From a checkpoint of a small CTC audio transcriber.
Training: soap at rate 0.0032, 5300 steps, batches of 48.
Data: trained on read English sentences (LibriTTS-R), 15625 training examples, 16.3 epochs.
Rows from block 7 of a small CTC audio transcriber, named by matrix and row number. Rows with one number within an expert belong to one neuron, the router's apart. Each number is 128 + 32 x the weight over its row's rms, rounded and kept within 0 to 255. All counts start at 0. Numbers have three digits each.
Before each expert's rows are labels from the 100 clips, of 14976, where the router gives the expert most weight on average: "loudest band" is the band of the loudest frequency at the time of the peak. Only what is clearly more common there than usual is listed. The data: read English sentences (LibriTTS-R). In brackets: how many of the 100, against the usual share in percent.
# router: router (model.blocks.7.mlp.router.weight, 8x256, trained with AdamW), inputs 0-63
# up: expert up (model.blocks.7.mlp.up, 8x128x256), inputs 0-63
# down: expert down (model.blocks.7.mlp.down, 8x256x128, transposed), outputs 0-63

# expert 0
loudest band: 500 to 1000 Hz (32 vs 6.7)
router.0:185164115144114107189200117039144157167094157087089154120108136152091156159153138119092141118167151138149155062103137147060171186115123096081079069158169114141149063118143130132099150108161142
up.0:088206149133173138098103162185163091152157101117147156094089114131112095181113075198146178143101163088100134142141135091193127155092150113061060123168109097133111072212117153120138103128123131
down.0:122180133114132083087127148157179129153171134155104135129160147155097103118119141115108115131129111108082101075158134149125158143095118096166167139181144149074103123132073158080133130103162180
up.1:184115189090221148161107113130161027165176099180146142145130163108140137156115099152135140033074127093104165135075094108145130152114122109122119126116098157083173166128114174151098137153095144
down.1:068104089131093134137118077077088109091148165111093146158153172159147066098145101098124145125187141144160137133098090120141104110146171114156119098138097175091124129094144163083153091146131119
up.2:095148136144134103137126158187173162169118180149163144134143139150126128135141177121118111135101125071132108133106137137122072121157133119130159133116087213131147131060158196142137071099147117
down.2:154116133111118145068139110130133064172128105110079152152180103137121099092125139135143108073097091129168154154174094132126134159106065079112122136105116130140086158136111135070124173086150129
up.3:124175039085098137123126180142096154180161116135084097073072076146115142171105150121088182133111128120169134143103117192123137104154111107128115118146125131145119115152105173064123133184136150
down.3:072105161135100165123115102177117128107148151138133176179074173194156088133118088165130125138115124071081174153149120092121135110078138090114173152169126133136141167145137107067121212111069139
up.4:122174174106142057120136090134130163226124112072124131099106137137154135150076114142153148155122161200077077135140140114122040120125134147158199119099120073062108118128148102168173158119165204
down.4:133100135150082096105157173098081127143120120132125113079126106118132166041127137152110127140146124057113170154118102099128152109090112089164128126118143162130142138158148079127127105081111137
up.5:158169120118126116164139163145061120125159066156132062121144131097089152091100170151150094134062133174108111118110113109111181068131093129140140155173071178107099134183125064121116148129135113
down.5:107087095116137109152173151120136153069159181093175139119143109140130168075131163136154126134160118163166162114097085186130107085172165113098162134156128168130156161105110117051171157140157129
up.6:166107103150121134185150174101079074165157052136144120137137123174144124152104064153133168170096168167131139155143117089164102148127136111076097178172098119105124147137106186136195141155128105
down.6:158118151141137168132087087137168119120067143132087133167082117164132134107182122087119145111125129141155120138137159147126120139155125013075109111109117118123157090075159081145088138148158139
up.7:116094129114088132073150128149169083135101165171171134099162101124104132112050152166075147070064135114122121155091094173120136181148147099092153115152098197165074086165149084126107130139163170
down.7:111083130176143138104140154111152064104083137085159133161145197086130124134118161143110092133083155098144135101105133209102109146201119127146136202059156167144129102158143083091158137180139180
up.8:131116110108117156089133121150110070115108127104080141112170173123096170131152068156099125140165141120146079080092078122104143148099137070153094149109173128146112107117120129122087129162159116
down.8:184103148156085165164133103204092119139122104144113085100121159131129177139165047149129168149098075185091122119118175162090111184133175131086123172134076107106161118109136162119143124139099088
up.9:099159101129100161164166136175152128127092182161085174114133100115195127162092089147122091108125159124120165154163099166164130095152108122144082171149170117101099110123112126158067144084140188
down.9:157127074145097158152139146077105107149115106130094148189105204148086142110135175089098115227103104156146117108133192088106129159108105142112130107130123104134119101091094174101118197181114035
up.10:124109120120101109136136173142141144129124097132121165054140119201145120087183099127195136097140132106134132076141128194087115149197114117150177138111135065157113098098094139057105136162144141
down.10:147062186079144073124184117146115117101148143170117143161194063134163143143142080166122164167072187133100155117189135123148199120099083092119127129162095134168173152144109143144141101110153133
up.11:157071110071084132085080147147077065162131081159102080125098186105089133135057107158150109144106113115127093212126092118171144153142104145113177110177171117099168111163161137150159150098116178
down.11:074129163141144184131159140139114122160160115073158084148106127137140205103088129180114107152145136079100150123139111113161111050095129111085182184093141120165065127120104040084081116094117156
up.12:160124110143173088159099101113203125171119106078146129114107169082133156110113109157115087151145114094101142080147086110092163151152145087083137098148113103123102151136098094205184160184093113
down.12:067095176114179090164094114169095109135096096112115116114084166166138111121124112130171134116150072163073175190158149136116138122167077100097169101117110134159131139233156188135109099156141112
up.13:067160089126097034094110088113191111151137143095144124156118177139157147099095110097085147077099137082166114125080093133155141138128127109186141114156166137115106105107175166049112140118139103
down.13:129052168165161117104170106122113114190102125103141100094164143136093050099107139084199143127096137100158083141111156098123124107124110130151120142144108133128158131130148110154117135117135094
up.14:185178097089146084112146157079083123104122130206184080147167161134122126144155119147143128103079132125114128158115063073067095107112085112140089132203078161107129092075158199132106094129115098
down.14:178138108163121142128130135154164157148113087061167177090107127108168104166063143170101203121107066094111146101126164182125142145124130101093139103170145040201103166139154118145158130146195117
up.15:179067105161118129122146090158109100113120089111095141125113135090153116160095193108144123167133091092075177076101107159116061119121128088164076125106141105128148129168111166101087113095201122
down.15:137135153199072130125104160081184165094078109160119112163150064140132097046179203156115122131181143142136050103113171147122110157102092115098132147140135135129097147112107122140120100124090177
up.16:089127169138111112093157148063181119173074119128139107116123137113159162107123093127109132135110120116075146108146133139131152150137148103165149084085138136164152189151146130142085167136138106
down.16:106149126133124140151155088140104073151180144147176121040110056156122167112117113107099130113119159165083155105130084069094137170150135137050178124130125158102130093149105144098133096141153075
up.17:106136108125122141070134107107118129124183173144142087139137109137125105137109150138169085069150149144152114153139133109119095178113150140199106099103104112138053129056114103163188126133132114
down.17:175087091167127134165138123170149174168091091124097202097063185121116147149165175134115119125123115163178173153153136104116047140166101097093100105149177064073134133094125142129135120120127162
up.18:144141120101160138104192180099110158136176137114114124087119163097178183122152096099104099104131156146150131150108064132128123104109120086041111093183163164064152160111112175100170124088137123
down.18:112110147095144076153082108159123123123081175142087092089114129132094126195140139171173159110056111030156104115145154122171138119059103129171192105200086108182096075106138138176187135143158138
up.19:139099102149105180144113122144088095108160136152143073124126173102133078117110115136151152166126160118106198153101171145106044076119151135083146132125134107106090129142117202154121128125149139
down.19:152137171151108092159089149175142108066161153112170123068109089178122186142119103105075092126142116086130107093102095100087121143152179152125140097129127073143185125146115144127095116104126187
up.20:128121126128124160122159099126124183069156091116121076106142158106161045173106080107148137095164133121108077097139128185079134161105154134112120076087119096122142096104083118206120179133117116
down.20:140108061071079102133074111075083127098134127132125193146037090081102142048143112113151125154097145158112186077145125072168097126106144108125122118145128150125116117109122147167138121083100162
up.21:173149145093051182089150100051171112123118152114164074117151129128135151143113133096154164114116159109055143136148112119155121202199117120143119114166073136150164143103174104135162145166119173
down.21:077166087108115120065094124139109114095074146150107137135115126103188143125137184074138132057109139131158139160079082146148135102133154149095135150065152139070116101152132074164119111110171109
up.22:126148146116121116100156134136145139092112102125120123118118114101121159075150172097116132115090131125157122086123176113116095146142067100097100115098147119151128148123079127150156106163102139
down.22:130160094097088085085145142117134118114120110122067093142115132162090112134112109108175142092113090109118106177062196088072120119110165121124128155167092126112134176097120210113125100115131094

# expert 7
loudest band: 4000 to 8000 Hz (70 vs 5.7)
router.7:115102097089096132068125111115096110128140108085137107139089172108113128071110093137099112173099145147158113070157079095123134075137089097085115102136053086157093170107150108163127091112086129
up.0:137126147063137054123111118119109112134122126129100100112102131117126032130124150136118146227103125089170134171128130133146130132135126144124098102145093118209128130118148119104156084115087112
down.0:107158153147091140133111110118101109116111103118148092148126078089126118172125115104143172116149112144136110120088132079127080168121148169120111141077138148116088084153143187147089138091110169
up.1:146150088060101090127047113142129135191075165127115079040122116130132171098155106063148134155139106157188137143149177147118117116162161092204151126110088181134125117190158179103140110091107173
down.1:178155120117097133140139090110154131118085120106113166160146135120141209078142148128113149128113165167096130181137146111123154104081187131121140135147101136110131178054069116100148150121129082
up.2:125098159115200109055085148136201126077137119089132171092118090056140104161107090067073111134089148125100132159144145118140091082074160061103111145036099121151112110114111152127144167085150101
down.2:092135121085138186114108073147121172163127144087106118125103090095206084118127148136145173113071174189157082074176151148144096241086088171134107114142143153204114138164079144174155114126122150
up.3:152131143087155166101098121185104133161103162131112128095147172137092123164130136180151110183130188108112147128119104075193155104185134109145183161071125135124169140092181108153147116110121148
down.3:141159136157131101170116037113101141074109112099136166119166166135150154103108172131135122177160168068185096163157121118081085123201138168126177146144182150135109092141160109099165168166108129
up.4:147138111144133095131144150101096144091104095116143069116136102178149113144103128178103142087153108147171103147163114124144108104153147132125108113089108131119126247143072139105109132068103181
down.4:127081100129177131125152136117143104116124116141119132175174167078091115102127098153100158160121162150147139106148131186126155179134135109137147160081137144141082109162141137098188132088075161
up.5:066155137118196092180109101058165091105067157121138157105140128132106138111107085129119174092093164158139157075105133089154115090157146092131090093063085110157055122159118107093122168140139137
down.5:115110144123137170084147168168171068178100108131107121193087101099139148117083130138149114164116105138192161123199140138103128159126119051195171172099173090181107165174126091164075114080106128
up.6:088120127148124146136159148146155186136111169186146134088111114208168141171062135157134110163134113086149127175179141187097151153114112138125105194143181109110154148191140149131101098149105159
down.6:149078111207097139151155130116124135131113166156161125105149119119166115142179085136125079087137085110099155171115162119127099073153066144150096114154133126096160100166086153134101153112130172
up.7:166144138124116153126125096047143207128126101124153093140144096079136105100121146107121072150116194114157116117113047123037158062130177162130137106141130092184071096131147097183151145151103168
down.7:167058103181118114159159147155152144064110146132133092145167176134109158141136130114206146131099065087132108129109150122124117125168139070156106184165085143163105150143125125123130116136095141
up.8:139137169135170097095131111109172133113124133157148116149166134108145123162103173113129083156121068101109177074144103167197111134146119087157115127193147115133094117153102083142098181102126103
down.8:150198129067124109160123137117148138093131070113113108192097155142112157134145150129102072077088108110133153108087117130035112050134129182112098190147122151135117042075121137113125094135126114
up.9:141155156128173123161062134116163168129145109141136115143085127139112140119150159130090124151161052090103086110135114147105120167208135079092113126131168197145094145161077160086125088137088104
down.9:102126130131190044141093095091096129141127151167111102085122114099083088126135141154132113144210110147089174162123150124070168130092103138142182147138115133131136139088120097127168172120131144
up.10:082163065114118066144131095149154130101098093099110158109103175171101112101121053105111106105101126154117050078125133122111124141150105154136141078174125078186142154084158090140084117155107055
down.10:100124113142088146096166107096096080138166163093080131071156082115098120115139146175103115104152145125131106199117108078147156147129087079181101134098161144177120150131147121117120116190143105
up.11:138143124069139112165091089114085129166130170109097125120127143117090136143148141155115124119152123135092198148163118175162099160142156107143157125090175122054108144127136138155166166158162163
down.11:133106147129150094116115158103192165176110145148204164150120049141089135103131133121157107139098175114145119161128120094094113124107113147128121147165129083118102139152146141099120102171103132
up.12:138077098148144168206096108175110189101184094069161164145146097166107107135162146125141138104101130189076126212121132159102078144140184128123126124042158168165175123103131091137160126051054156
down.12:088105126126162142148081126134148144155145147110085101109095075112137097189129079123100163145119128119153150071128090145134131205122052167119144201196128165177128179139142122129091133126133146
up.13:108084152162149081138121115101089117150140111211147103199152133081102148128117070108159160108108123147122148151126086081155116130132122089084134104128129188184104112109113129099133130093140180
down.13:165081132113105145155142151110074163136128184122195088087096114165177143197152080159120157142095126134103108124103123130071144112109143119155129077100150138139134108097129111066111127145153153
up.14:113146110158091092164068156092158147158098170171131124101153131163109108130101109076080132092111083124089145131090122092126070091165123200142161124127101160068182111197152139138183125142161125
down.14:113121087108052169130144142097128128104123098077134139125197120128154131185127154105158131108145170123113165149111182109087120155130143063113128119104172081114063109150060171122133149147163097
up.15:132179132158134129175139117178135149122094090137074177122206152149152146092129122113144097124091115176103132111136212140161091161132113158194066164117144056137203139148157144237112171103130165
down.15:121097143096114116107070104104099080113113099148148179079146138146125066130127116087119119091095138154131141141109157143123085111095093121108164118133106124091103132119137132123086160089132136
up.16:110138129148124145188125185089124158098136120139111091113113097142095118110088147113191170118077137097178114171147106171116122112196132097135133093109145117086112080163109127141131120152070088
down.16:113067129061166129111165122209120127169150148150093101112172165142107169132097087158109147149084135154068101104073155106164158174087113146076149084165105116132079138090148110132159127082083186
up.17:177132138144150130110146114120143106181098094148112129055169135149144075093116126158135135171132154095098118113121126127127128095127112140114131109150160082125126085153231162116106116113147130
down.17:101192154114102111137079112073116115082151166123106151150169192094060152085159091095164139066142152183145193136126177126189228134164174139103053125159115108107085089136140087094170133125114108
up.18:112175149218119180114173183085096177149121122114119114115106093124141190091183139147116090064108132128158143136134155136124165062135144146137105159117072065174181125089069098118089118082156088
down.18:114123129128116105145145153133070107131134106146186194143143148163159095126142146109132107115106096105104127129154125136119165115047148164108149063127104156118153108148193109016169169144155127
up.19:192115121120154153126168099174166158115127133113080151094131151124149045169123202136097104128097192112136156105145124152119151128143106117177150099174159126094095128138149162135129104125125125
down.19:147169122132129134100159146095109142153130153125132133178116151092129139147120084157155115114111091141126120167106130113130132101166153164076142137108120176198118212104137171168174162089169152
up.20:097149096114185131102154122155160130179094114037127118119193187063151127088126175130132105126100137117079079173111162162179073116135096076109118155096142133152150077112111055162142131157129092
down.20:156197111107099130151165076121115138115095172114094126090138103116089085164080126131175089108151169189136114138153189069104132104087136113118183124091132133109159128109123073148156081062151098
up.21:091172130155105080109178163154126083147125145136132105139090159142116119141096112136200089114080058100158150177137166153090125185140093101102113126108156134168214072098098094167120118080106115
down.21:097163120113128162097124081096175056100072141147154092133121143171138148113138135186089102097141152116135179131113109134130156130098086118139150134122141077112112209162143217105104127111117122
up.22:135132140064138066148087108176111076124143160125129135154104134112131121101167170127165149088065085160085133121174162123133044156102142109098114105128150169127094146119168140137114043119140157
down.22:133114139121154183131101095202092162111071051123123142119128126156083138119101098156153166112141107149158104148108083150090190107182092119152144100098162150191145134102095078117100153128161089

# expert 5
loudest band: 250 to 500 Hz (59 vs 13.7)
router.5:159195092096165110154113032186142116161061184062165112132089136155080167134100177162137099137134125131079090131126123074113186101077112131110103127158087160091111163152111070080104151138138120
up.0:130172174153128124145103201162127150083132114086103095167083176138054094180129088155135135176146135138119158135139094117134132188120115048128137131149041130116083125156116166164099171063093179
down.0:062155120094154197143137169124074135106132135128141159140182156182109166107120205107088170104134137153118138100144119117128160127143074169126103126156128128111141162141093132098101124059114061
up.1:132153181085077125102146136159105153118147128179162127193106085092096111106098169108105147111125134118126108130105121136112107082125122112142096194157145174175098083147129110150114174137183112
down.1:118175171147127084141131109088144120138132154087148110114149195160155161144125156091186157126090121112120133136122132153109155180158093159089118161097155131090126174136124117207098104102116180
up.2:096098136183166128146180160155146118192101036087114121138112136105134139163115114153155089178122082128142117120156117109112139135136147123163191057178107108089056121134165112119156105129148139
down.2:065135159121124124120139107121196160155099083161152085126133118129130118155175132123198098157094130144174169128185102122105126106089156130108122128188183084133134151154148116156113115193161102
up.3:113167132121100114172196161198124104163105159115147116159099118131147171164109117161111090133143137122104202133099111131103164141175157133178142119090109134183097116148149131180105172097143117
down.3:122138167123131140048159080125146155095103162139122150143111126146124174086076136111155166092149145116093162129186143106101140118076074153092096097186113186157147163092158128199165182135113138
up.4:178159166134108109126110093134134152109100103109152133151164157133115191163124075158101151109141091052154150080143098128142084142126130128058137146146141156111108091132069100158164151114178074
down.4:129065118148127119105077089115094102119105131186116145114133148141142065149132103173166099176120185128123204168138140153119120123072141164155158117141153074116151174204119145078130143103113130
up.5:143153158093101151082101092081169143139135097123170125104170179138132157134144181074119164076090183171127166142106128172134109071157161112095123100096123214163167110123119112136117167160112150
down.5:132120104135102110156140145154176104164153170081147195113120184124128099112078152067198088109107150075154144140155126153148075124150148085139132129122161150106132176184163131157117105115071164
up.6:157195065174080093065092097152094158133154126123143124135145119093183143143134095129149173098154116093112105156108179059112125186097146134124118106142105163164108146135127108091145113120110141
down.6:165131177147114100082167095122128139119124126151127099152095166086088119132092150122117117117142066098190182150153102135157162096112145133149149146102112112088145125126103144153113114146153107
up.7:143099112069178068142142154122063113155184123140211113117141125165110086090124192106045134120163125127114124156134089103175078136102144109156069179124095136090152135125108146120176155137082129
down.7:081148163143153154174122113182119196159101136151148153120106085084140095103168120143141136161089132128123107098072147147102116157110127141089107075093180115133141132138108126124110154145176093
up.8:097195178110069161149100100198149061160074149121115121110202114166115090160141152171134126128163179100146086108114178124086113172108118070180136189086054171131152166157116108100132133125138187
down.8:117141065226111097192078136093149115109154143100112115134146104120100239118161159100120108112234132150138189130117110139111136152063187107090159146128149165129082117123212065143133159200156139
up.9:117147150183085117123177082163139112098122137112187149124145188106156108137052110150143165134135116114161171124107152100132156122146107102148095151209145181174122114154145073154127085124107137
down.9:144087116085144122121149133146104118141080064166120169124207150143145125207113187095130141110142176152152112126155154119150101146074162141154172189091124117096200156113106167087115158164118138
up.10:130148114087168062139156102137127079159187078136223099114141169114132106132106143127163150154105113115097058116108117158130090067119146131079122181121084148084117122098125150075155134131141184
down.10:103100149083116096206108076130100142156119113098116153110148094119118154156128145137112092168164109096102114155102132157150108081048151075138128132082186075157170138148140154100166173126152098
up.11:144136112099126144117139159135186060142123119121132129173128087108146159152159135141150150116104091109112152115152164155083168147159119078170097139197146147103120186129117081107098157167154154
down.11:156091103121116082148090131162116085136139130106187089158137146170075144087164138108104107117177187135159127136147191160171139133144189129082070155129111119122159099128130136089135134063164077
up.12:091132141098123158173135148169116097096149133104132141097087173093124093135100116112143109194099074175173220176124116133143197146085109102155113104093140180114173124115116092117149137143179134
down.12:105111083091151132129101176125082109102156128176144110126135123107112123099134110162099160099123143167095095099091098173109126108115174111105132114197117098109126233170107168122185107152154136
up.13:103138154126189118136141102102159156139106176167122158086112047050151161133139156093106101101139130118140187079187087110085140096078167115060120136140114155108126165085156137152089082064171118
down.13:131128139157141237148114138068158101096132219121110145172097168115122120066119131141119161118138094077166126117152095118107086081110112160152098155106145093164123115105091082166154135079101114
up.14:085131051121109082143202090111120141038094122064151078086114253187110139058144091057103101133115123128128130111162130105174106117163062126139148120155120104196135123151172127120139107106114099
down.14:155142137175154090135130108153105110141133128174123137137166120141156104123099141151138145105085113129177165114101147059137214159118123173172102146134151163091087179132184116133128148122139090
up.15:108101123118081167104145174198141141167112142154148089038132142155146099163074123132134139114111111129167141165138078118142115116124156085132131050151084086143178108166126163158113148087161129
down.15:122151160077130153148100114147128163143155177126161120127166122175174122138128102124168089115123116193148124182161140106164212111173121147116125128101083108079091122136145056098128146158124110
up.16:139143151067162139068102058109096150115112145142143149080104121085115178150129173146141144142094108103124158095131088130148175147120136119163166130145112124141118102146105149119135117136141131
down.16:096167138092052103141097124147119158117136111124106193164137122143107106122104102160113131098123242106199154069141155069118151122106153173133103070125171120124127123166158093114113134127115169
up.17:083187143131195138133085129174076125142095107121107127111166123170136135121145087047131134165158117113087109144134134081166173120107118112124098111082138141131150146148118083148113097090138166
down.17:085148136109121116147153150130155099164122164161170081105104116107148082165177133174152150155164132146146132111203165194085114160164099108124213093147114142101161139089153055185136216122136102
up.18:159116120130128171125167075135144091160097118091119127040099180106130124082091127145137121055128123113143139146161110142109137119077193109168135146128036075075136156131114136111072103172170108
down.18:151120145106132110145146103057129187115066126128144139119160108093155159166156136159168121110109138101074135125151152137155138088177159122103114094134103109087112122121068149117192153141118121
up.19:153131122127159168133108134143151122120159126103062148136191149151091190124063164193084144134158153099145113134156093142136108144139117098114121111110103130146089130093082139141135172124141133
down.19:125088133182141172094112091165097164171223108162128087137127091192169135118143126103120134101142157115123181088059097069118136139124119167151100142132149130209142125121126135141179133110158139
up.20:107121059086109144125117088101195094066066141085159116103119126102153136090157177114117115058115163159149130111131164164186089140100136052171123171123148183131135158145087044133199162128079156
down.20:096081114114120181183139116095133135083148113078200097150156080104092174128197118128144121160174143130103076144152160116121136118141149106113125137129119140092123145154156164080110175128106160
up.21:178114060098103178134122134145111108148095110133070052071122130133171098116105136114113133089133195128196095164124107153119177106140142149120113128121106140111151137146106112120120140139088159
down.21:130090106144149105143080130106147148138129109155141114117097106137160060078102183103130106106118085156090150105153148133109162072134163102169159110152140148119084073133157151140136067124118140
up.22:111193147161103107166153112152104101094150199158124073104112080147192088088103051135126164137116138092184131076124137125115151095081086169113078171113167069165109155105111091159153096190148141
down.22:197093164169065102183128146089105092142134037109130167137087108163072141089139135175138174124101077157123107125113140089065128129178107162073140136126103143114130071105125116148113131090105126

# expert 3
loudest band: 2000 to 4000 Hz (68 vs 2.5)
router.3:025149093170139147129144137069065089131152108163146124126071066096180133110132137146115120082135112109124064177134060147144102093114179113139101100095086144182118137099161176089138128131112130
up.0:119111074162075128170091120157082135083142116123188115113120070147094083119099136096048162164145179124090109150169098112136160173096104108115139142125056107137101120049136135134104104144095148
down.0:102121072171111134080191145093069076135142142126095115132101161164138115144185118149151150165164126121109111131120095110109159146159036109064203176182155107154108158124157099122102116129176123
up.1:111201112129169144125179138170146134088175137122069064116121158096113141093118134111127122146120092210106120050172092148081136186121099178082079118089125118140141182130101120156212110109107125
down.1:129141121127104128153159143162116068108082087074121180100171179117119187137145103137088071121094132147141150212112147091133163145118128089191082141129078097130107034145135132172154132172106128
up.2:182109150125136146163145094121093139122140087121190086122075186127172014084153101159101126114081129089125131087187100190116135127091145145162141088120146197145129083169101128156134153163093166
down.2:100136112099161078105167158122132085110088139131157112139104089150153073148145083178132137166084128120153176157155150104185142082118114059153088107132130133090129133071201120119149126183126179
up.3:068055155143148104160134171127132119123144120111102114136131069110150143165183150110089154199203109142148132144070122155092121157135149108095134115114094218125171123117120121202150124170179111
down.3:188130140099151142170150107155126175130063097094103156191147184109108149154129098124079114121107177137136127125129163097116145104098169126124131081129116124125194086106146104113079097125137079
up.4:105073153134113162083116128089226125177166092063129132165141134096126157170093114118140084084094130137134147128141118133159105139101161063132166039158139145150110112165100154099135111062048039
down.4:088104148147129101051076174159084131112104118175120124173157126103130119113142112084117165129174150024103126130090182133063109118170161127112126139113177143160103085086125138134101167070141153
up.5:144097144119130108162084131103137102149110135150160182169138132118160118094109129092150140137178141099148102197086119072121150144109151133126146166108129151132165145107105076116105162166126161
down.5:116184139137114097204132091134128134104103108126116127150101117158115156130157140118063154153178147166089134091095128103083041121141075183116149128131124071152103117082112147136141168105211110
up.6:125141150060132130101103143147108124084125096131149142184100126112128083175098165082203047157135140165163153146094119187149077133146155156168110111069142089120125125118145106185113139150147158
down.6:151180109126107126132139114159095081165087079120174089136091108158119184126085131183156179137156097134128146190169137149135170111194156166101120101098141128104087078158113088164120110139116107
up.7:111168140120086088120139167134109101146094081123080056117110080091082128133074118155132092184124142141170123182106134165127071114176123124127099133152091052130072165134035127141111114078135155
down.7:134124076111118113139101141128122135114116193143130115105085143131112081053152143175146115182130156090146118120140175166154146160158093145133173141146111080152164113081164150179105153145144175
up.8:118078145087135124128103094086123063115154103075123141116103109098194089051134103086054116089155136146147134133139096158137093114155088127134110099103142131142142128150126120126128131127134089
down.8:135095115185181108170130135112132156156144127152121180130089095105209133139093117136102142096104129129141158123052161135095128121131138176146205042164158085091171144086150082125186149112112188
up.9:130101169140108116122160114109128127081131075157137160111180128126090099153214125149180116190127092127136146176144091097057145124161076167108103070148116197136092123090134110184123152142139163
down.9:055144111148144067102186075121131129139145147030125142171125100125109109089122165153082141117084143140119093107223180115102097109142136098084099152190128095096151158063056149076134158098092109
up.10:143108155149125172131135129089110133149190163082054099110116143130167150080161145152126096074096177133138127160089091149131138136180106131150096126109170091144163086130107106138128167127055106
down.10:169196098133110096065100139130117163131100151097147139126100100141121126071121127162062096124122130111139154111153141155094126123098156176048165076126091122100151139106160155133121140149131159
up.11:075109109173134101136109063084177118129213129145102137104137168138186099072085055093112088079141116105093161186149147131164143156098107088102189088112106147104160126166126139111090176148099149
down.11:111075115150113132121155117159154125171078182159118187136116097094057075125104160075147106137126088163124138082133184132126132160124119187154097144135203128063094143190142165093109137141130154
up.12:107139152115069121139136127174122189145142189143086138173074060120164077138120136128086147090134141137134157113165169146113146120152179124151163093113172118126086119138111124114115163128133133
down.12:126151158116180123145171088147146196093136245155150158114090101160157154150126147160101099072132154184107133083106137147100150144140147084108122165194118131063143104143127131177217168205163136
up.13:097108192144155135108163075111156133067062100086172165107144143178124058155062162136125152114128120171118131141125104098191144118154097190134148114069118115046122130122067114112031121104148092
down.13:101058112143138154092155149168154101152155131157110085142164107102098152089163132135160097176150142145136127079134176142145114197140199116110101191134129137117156113035142104104115167140124104
up.14:130197131181130106102154140100120133163147085137131173108116069116154098147102138099091102119110147125121106111139147179180154154155156103155089082131191184156064151103095126145147165071156094
down.14:130113101101160114078096114117154190075110123135138134118144104079152144149178159140138172128140151092078109145114101176103136160068145164118163094142169125167130103124101134135072090126072106
up.15:127122114120128102154136134138094157166130099127129111144123120110083106206150126158217137151104158153059128130141101128137077099158166068114106113077138124084126121128113060155102163132102155
down.15:183138119131133131072146096134148113130111191129170172134160167113115160120073115088095150054108086170126086101101164095137118075125187131152117102131057119158135103106157183103162128087157108
up.16:149134067079150106111110121135109186142192105060162148080188148171142090157137149121198160053140137156121074096114105104174131168086145029081128154093135127110143122134187073131087120139038126
down.16:114077107153099158126149073113122087080103143144108138094045111064172111125092110171185122094143140152159128142081080166208118133139111160172162131108188081154154108119109126113140112151160120
up.17:099139164104131127182131099090161144112143086116068131131147168135082173153177129170110118149144112192138102148090126094135144131204163128101143115141164129097105160138155206146092150103140160
down.17:162193131099133176125146106116141167188148113175162111164124151102119123092111172194107089119209179153174125174129115123184126136138156102148120070129116141105174154098060091128155106180066139
up.18:136130147121147198126104102099124082130097117077223177125151115166163161171107154085163123110109084158096167185168129160116073116108123121126115090115094125073230149117073103099096130087091152
down.18:122162114145085145097086109111176153136116135124098167181102072129125131169191101111065127130108145165175163132121183114205136104118181113170086101114079118091132128102079151120138093077182145
up.19:112061185163096188143121084123048152122184144087093125126097108120141100163122116126107122144144134172137158073174112154092142116078097120071181085061062150163127096163169130120127203165104131
down.19:167152138144112151075131101126133077115108079102131167114087118129134155101124145162144136138112124126146130108168182101122167086134124099159071158084110100067124101158084115171145177095144117
up.20:110108108133130158188177114101091137113147127093150110154094130149134123177087142176151135099152096131133168125104101117051143113109139132164166104098096060193117130101160223143123068134158112
down.20:107156120155121084119181115112160099060108116158120115120127108133134148078188147120079117114163218127156111135147180053131110151071133095175127092102119143107146130184087156104148073086078124
up.21:134138111173156167068085129160127099120120100134094135142121089132161142127169126203109123111107125165101139114133138118140103168195143155144121109128126130110160121085064123149077086098106152
down.21:128089140088084140134194149143130119163101118100159174106164123179107098141120111085135146102104144143148186106093118173051147104162113116108135051085117135120175177133130131138146168131128085
up.22:173127102093118157202083121169072112096148152090130134161130160128172121080057166155079123108152155100141113107124118123175140071170127147086079145155139185167121155173140154084134130094160118
down.22:146129138106162115073108197114171111129135149158153120119196087170130180192121074082135118129117053108119111139079124146117151113102152161122135135100107166138129102178138076091107114127136111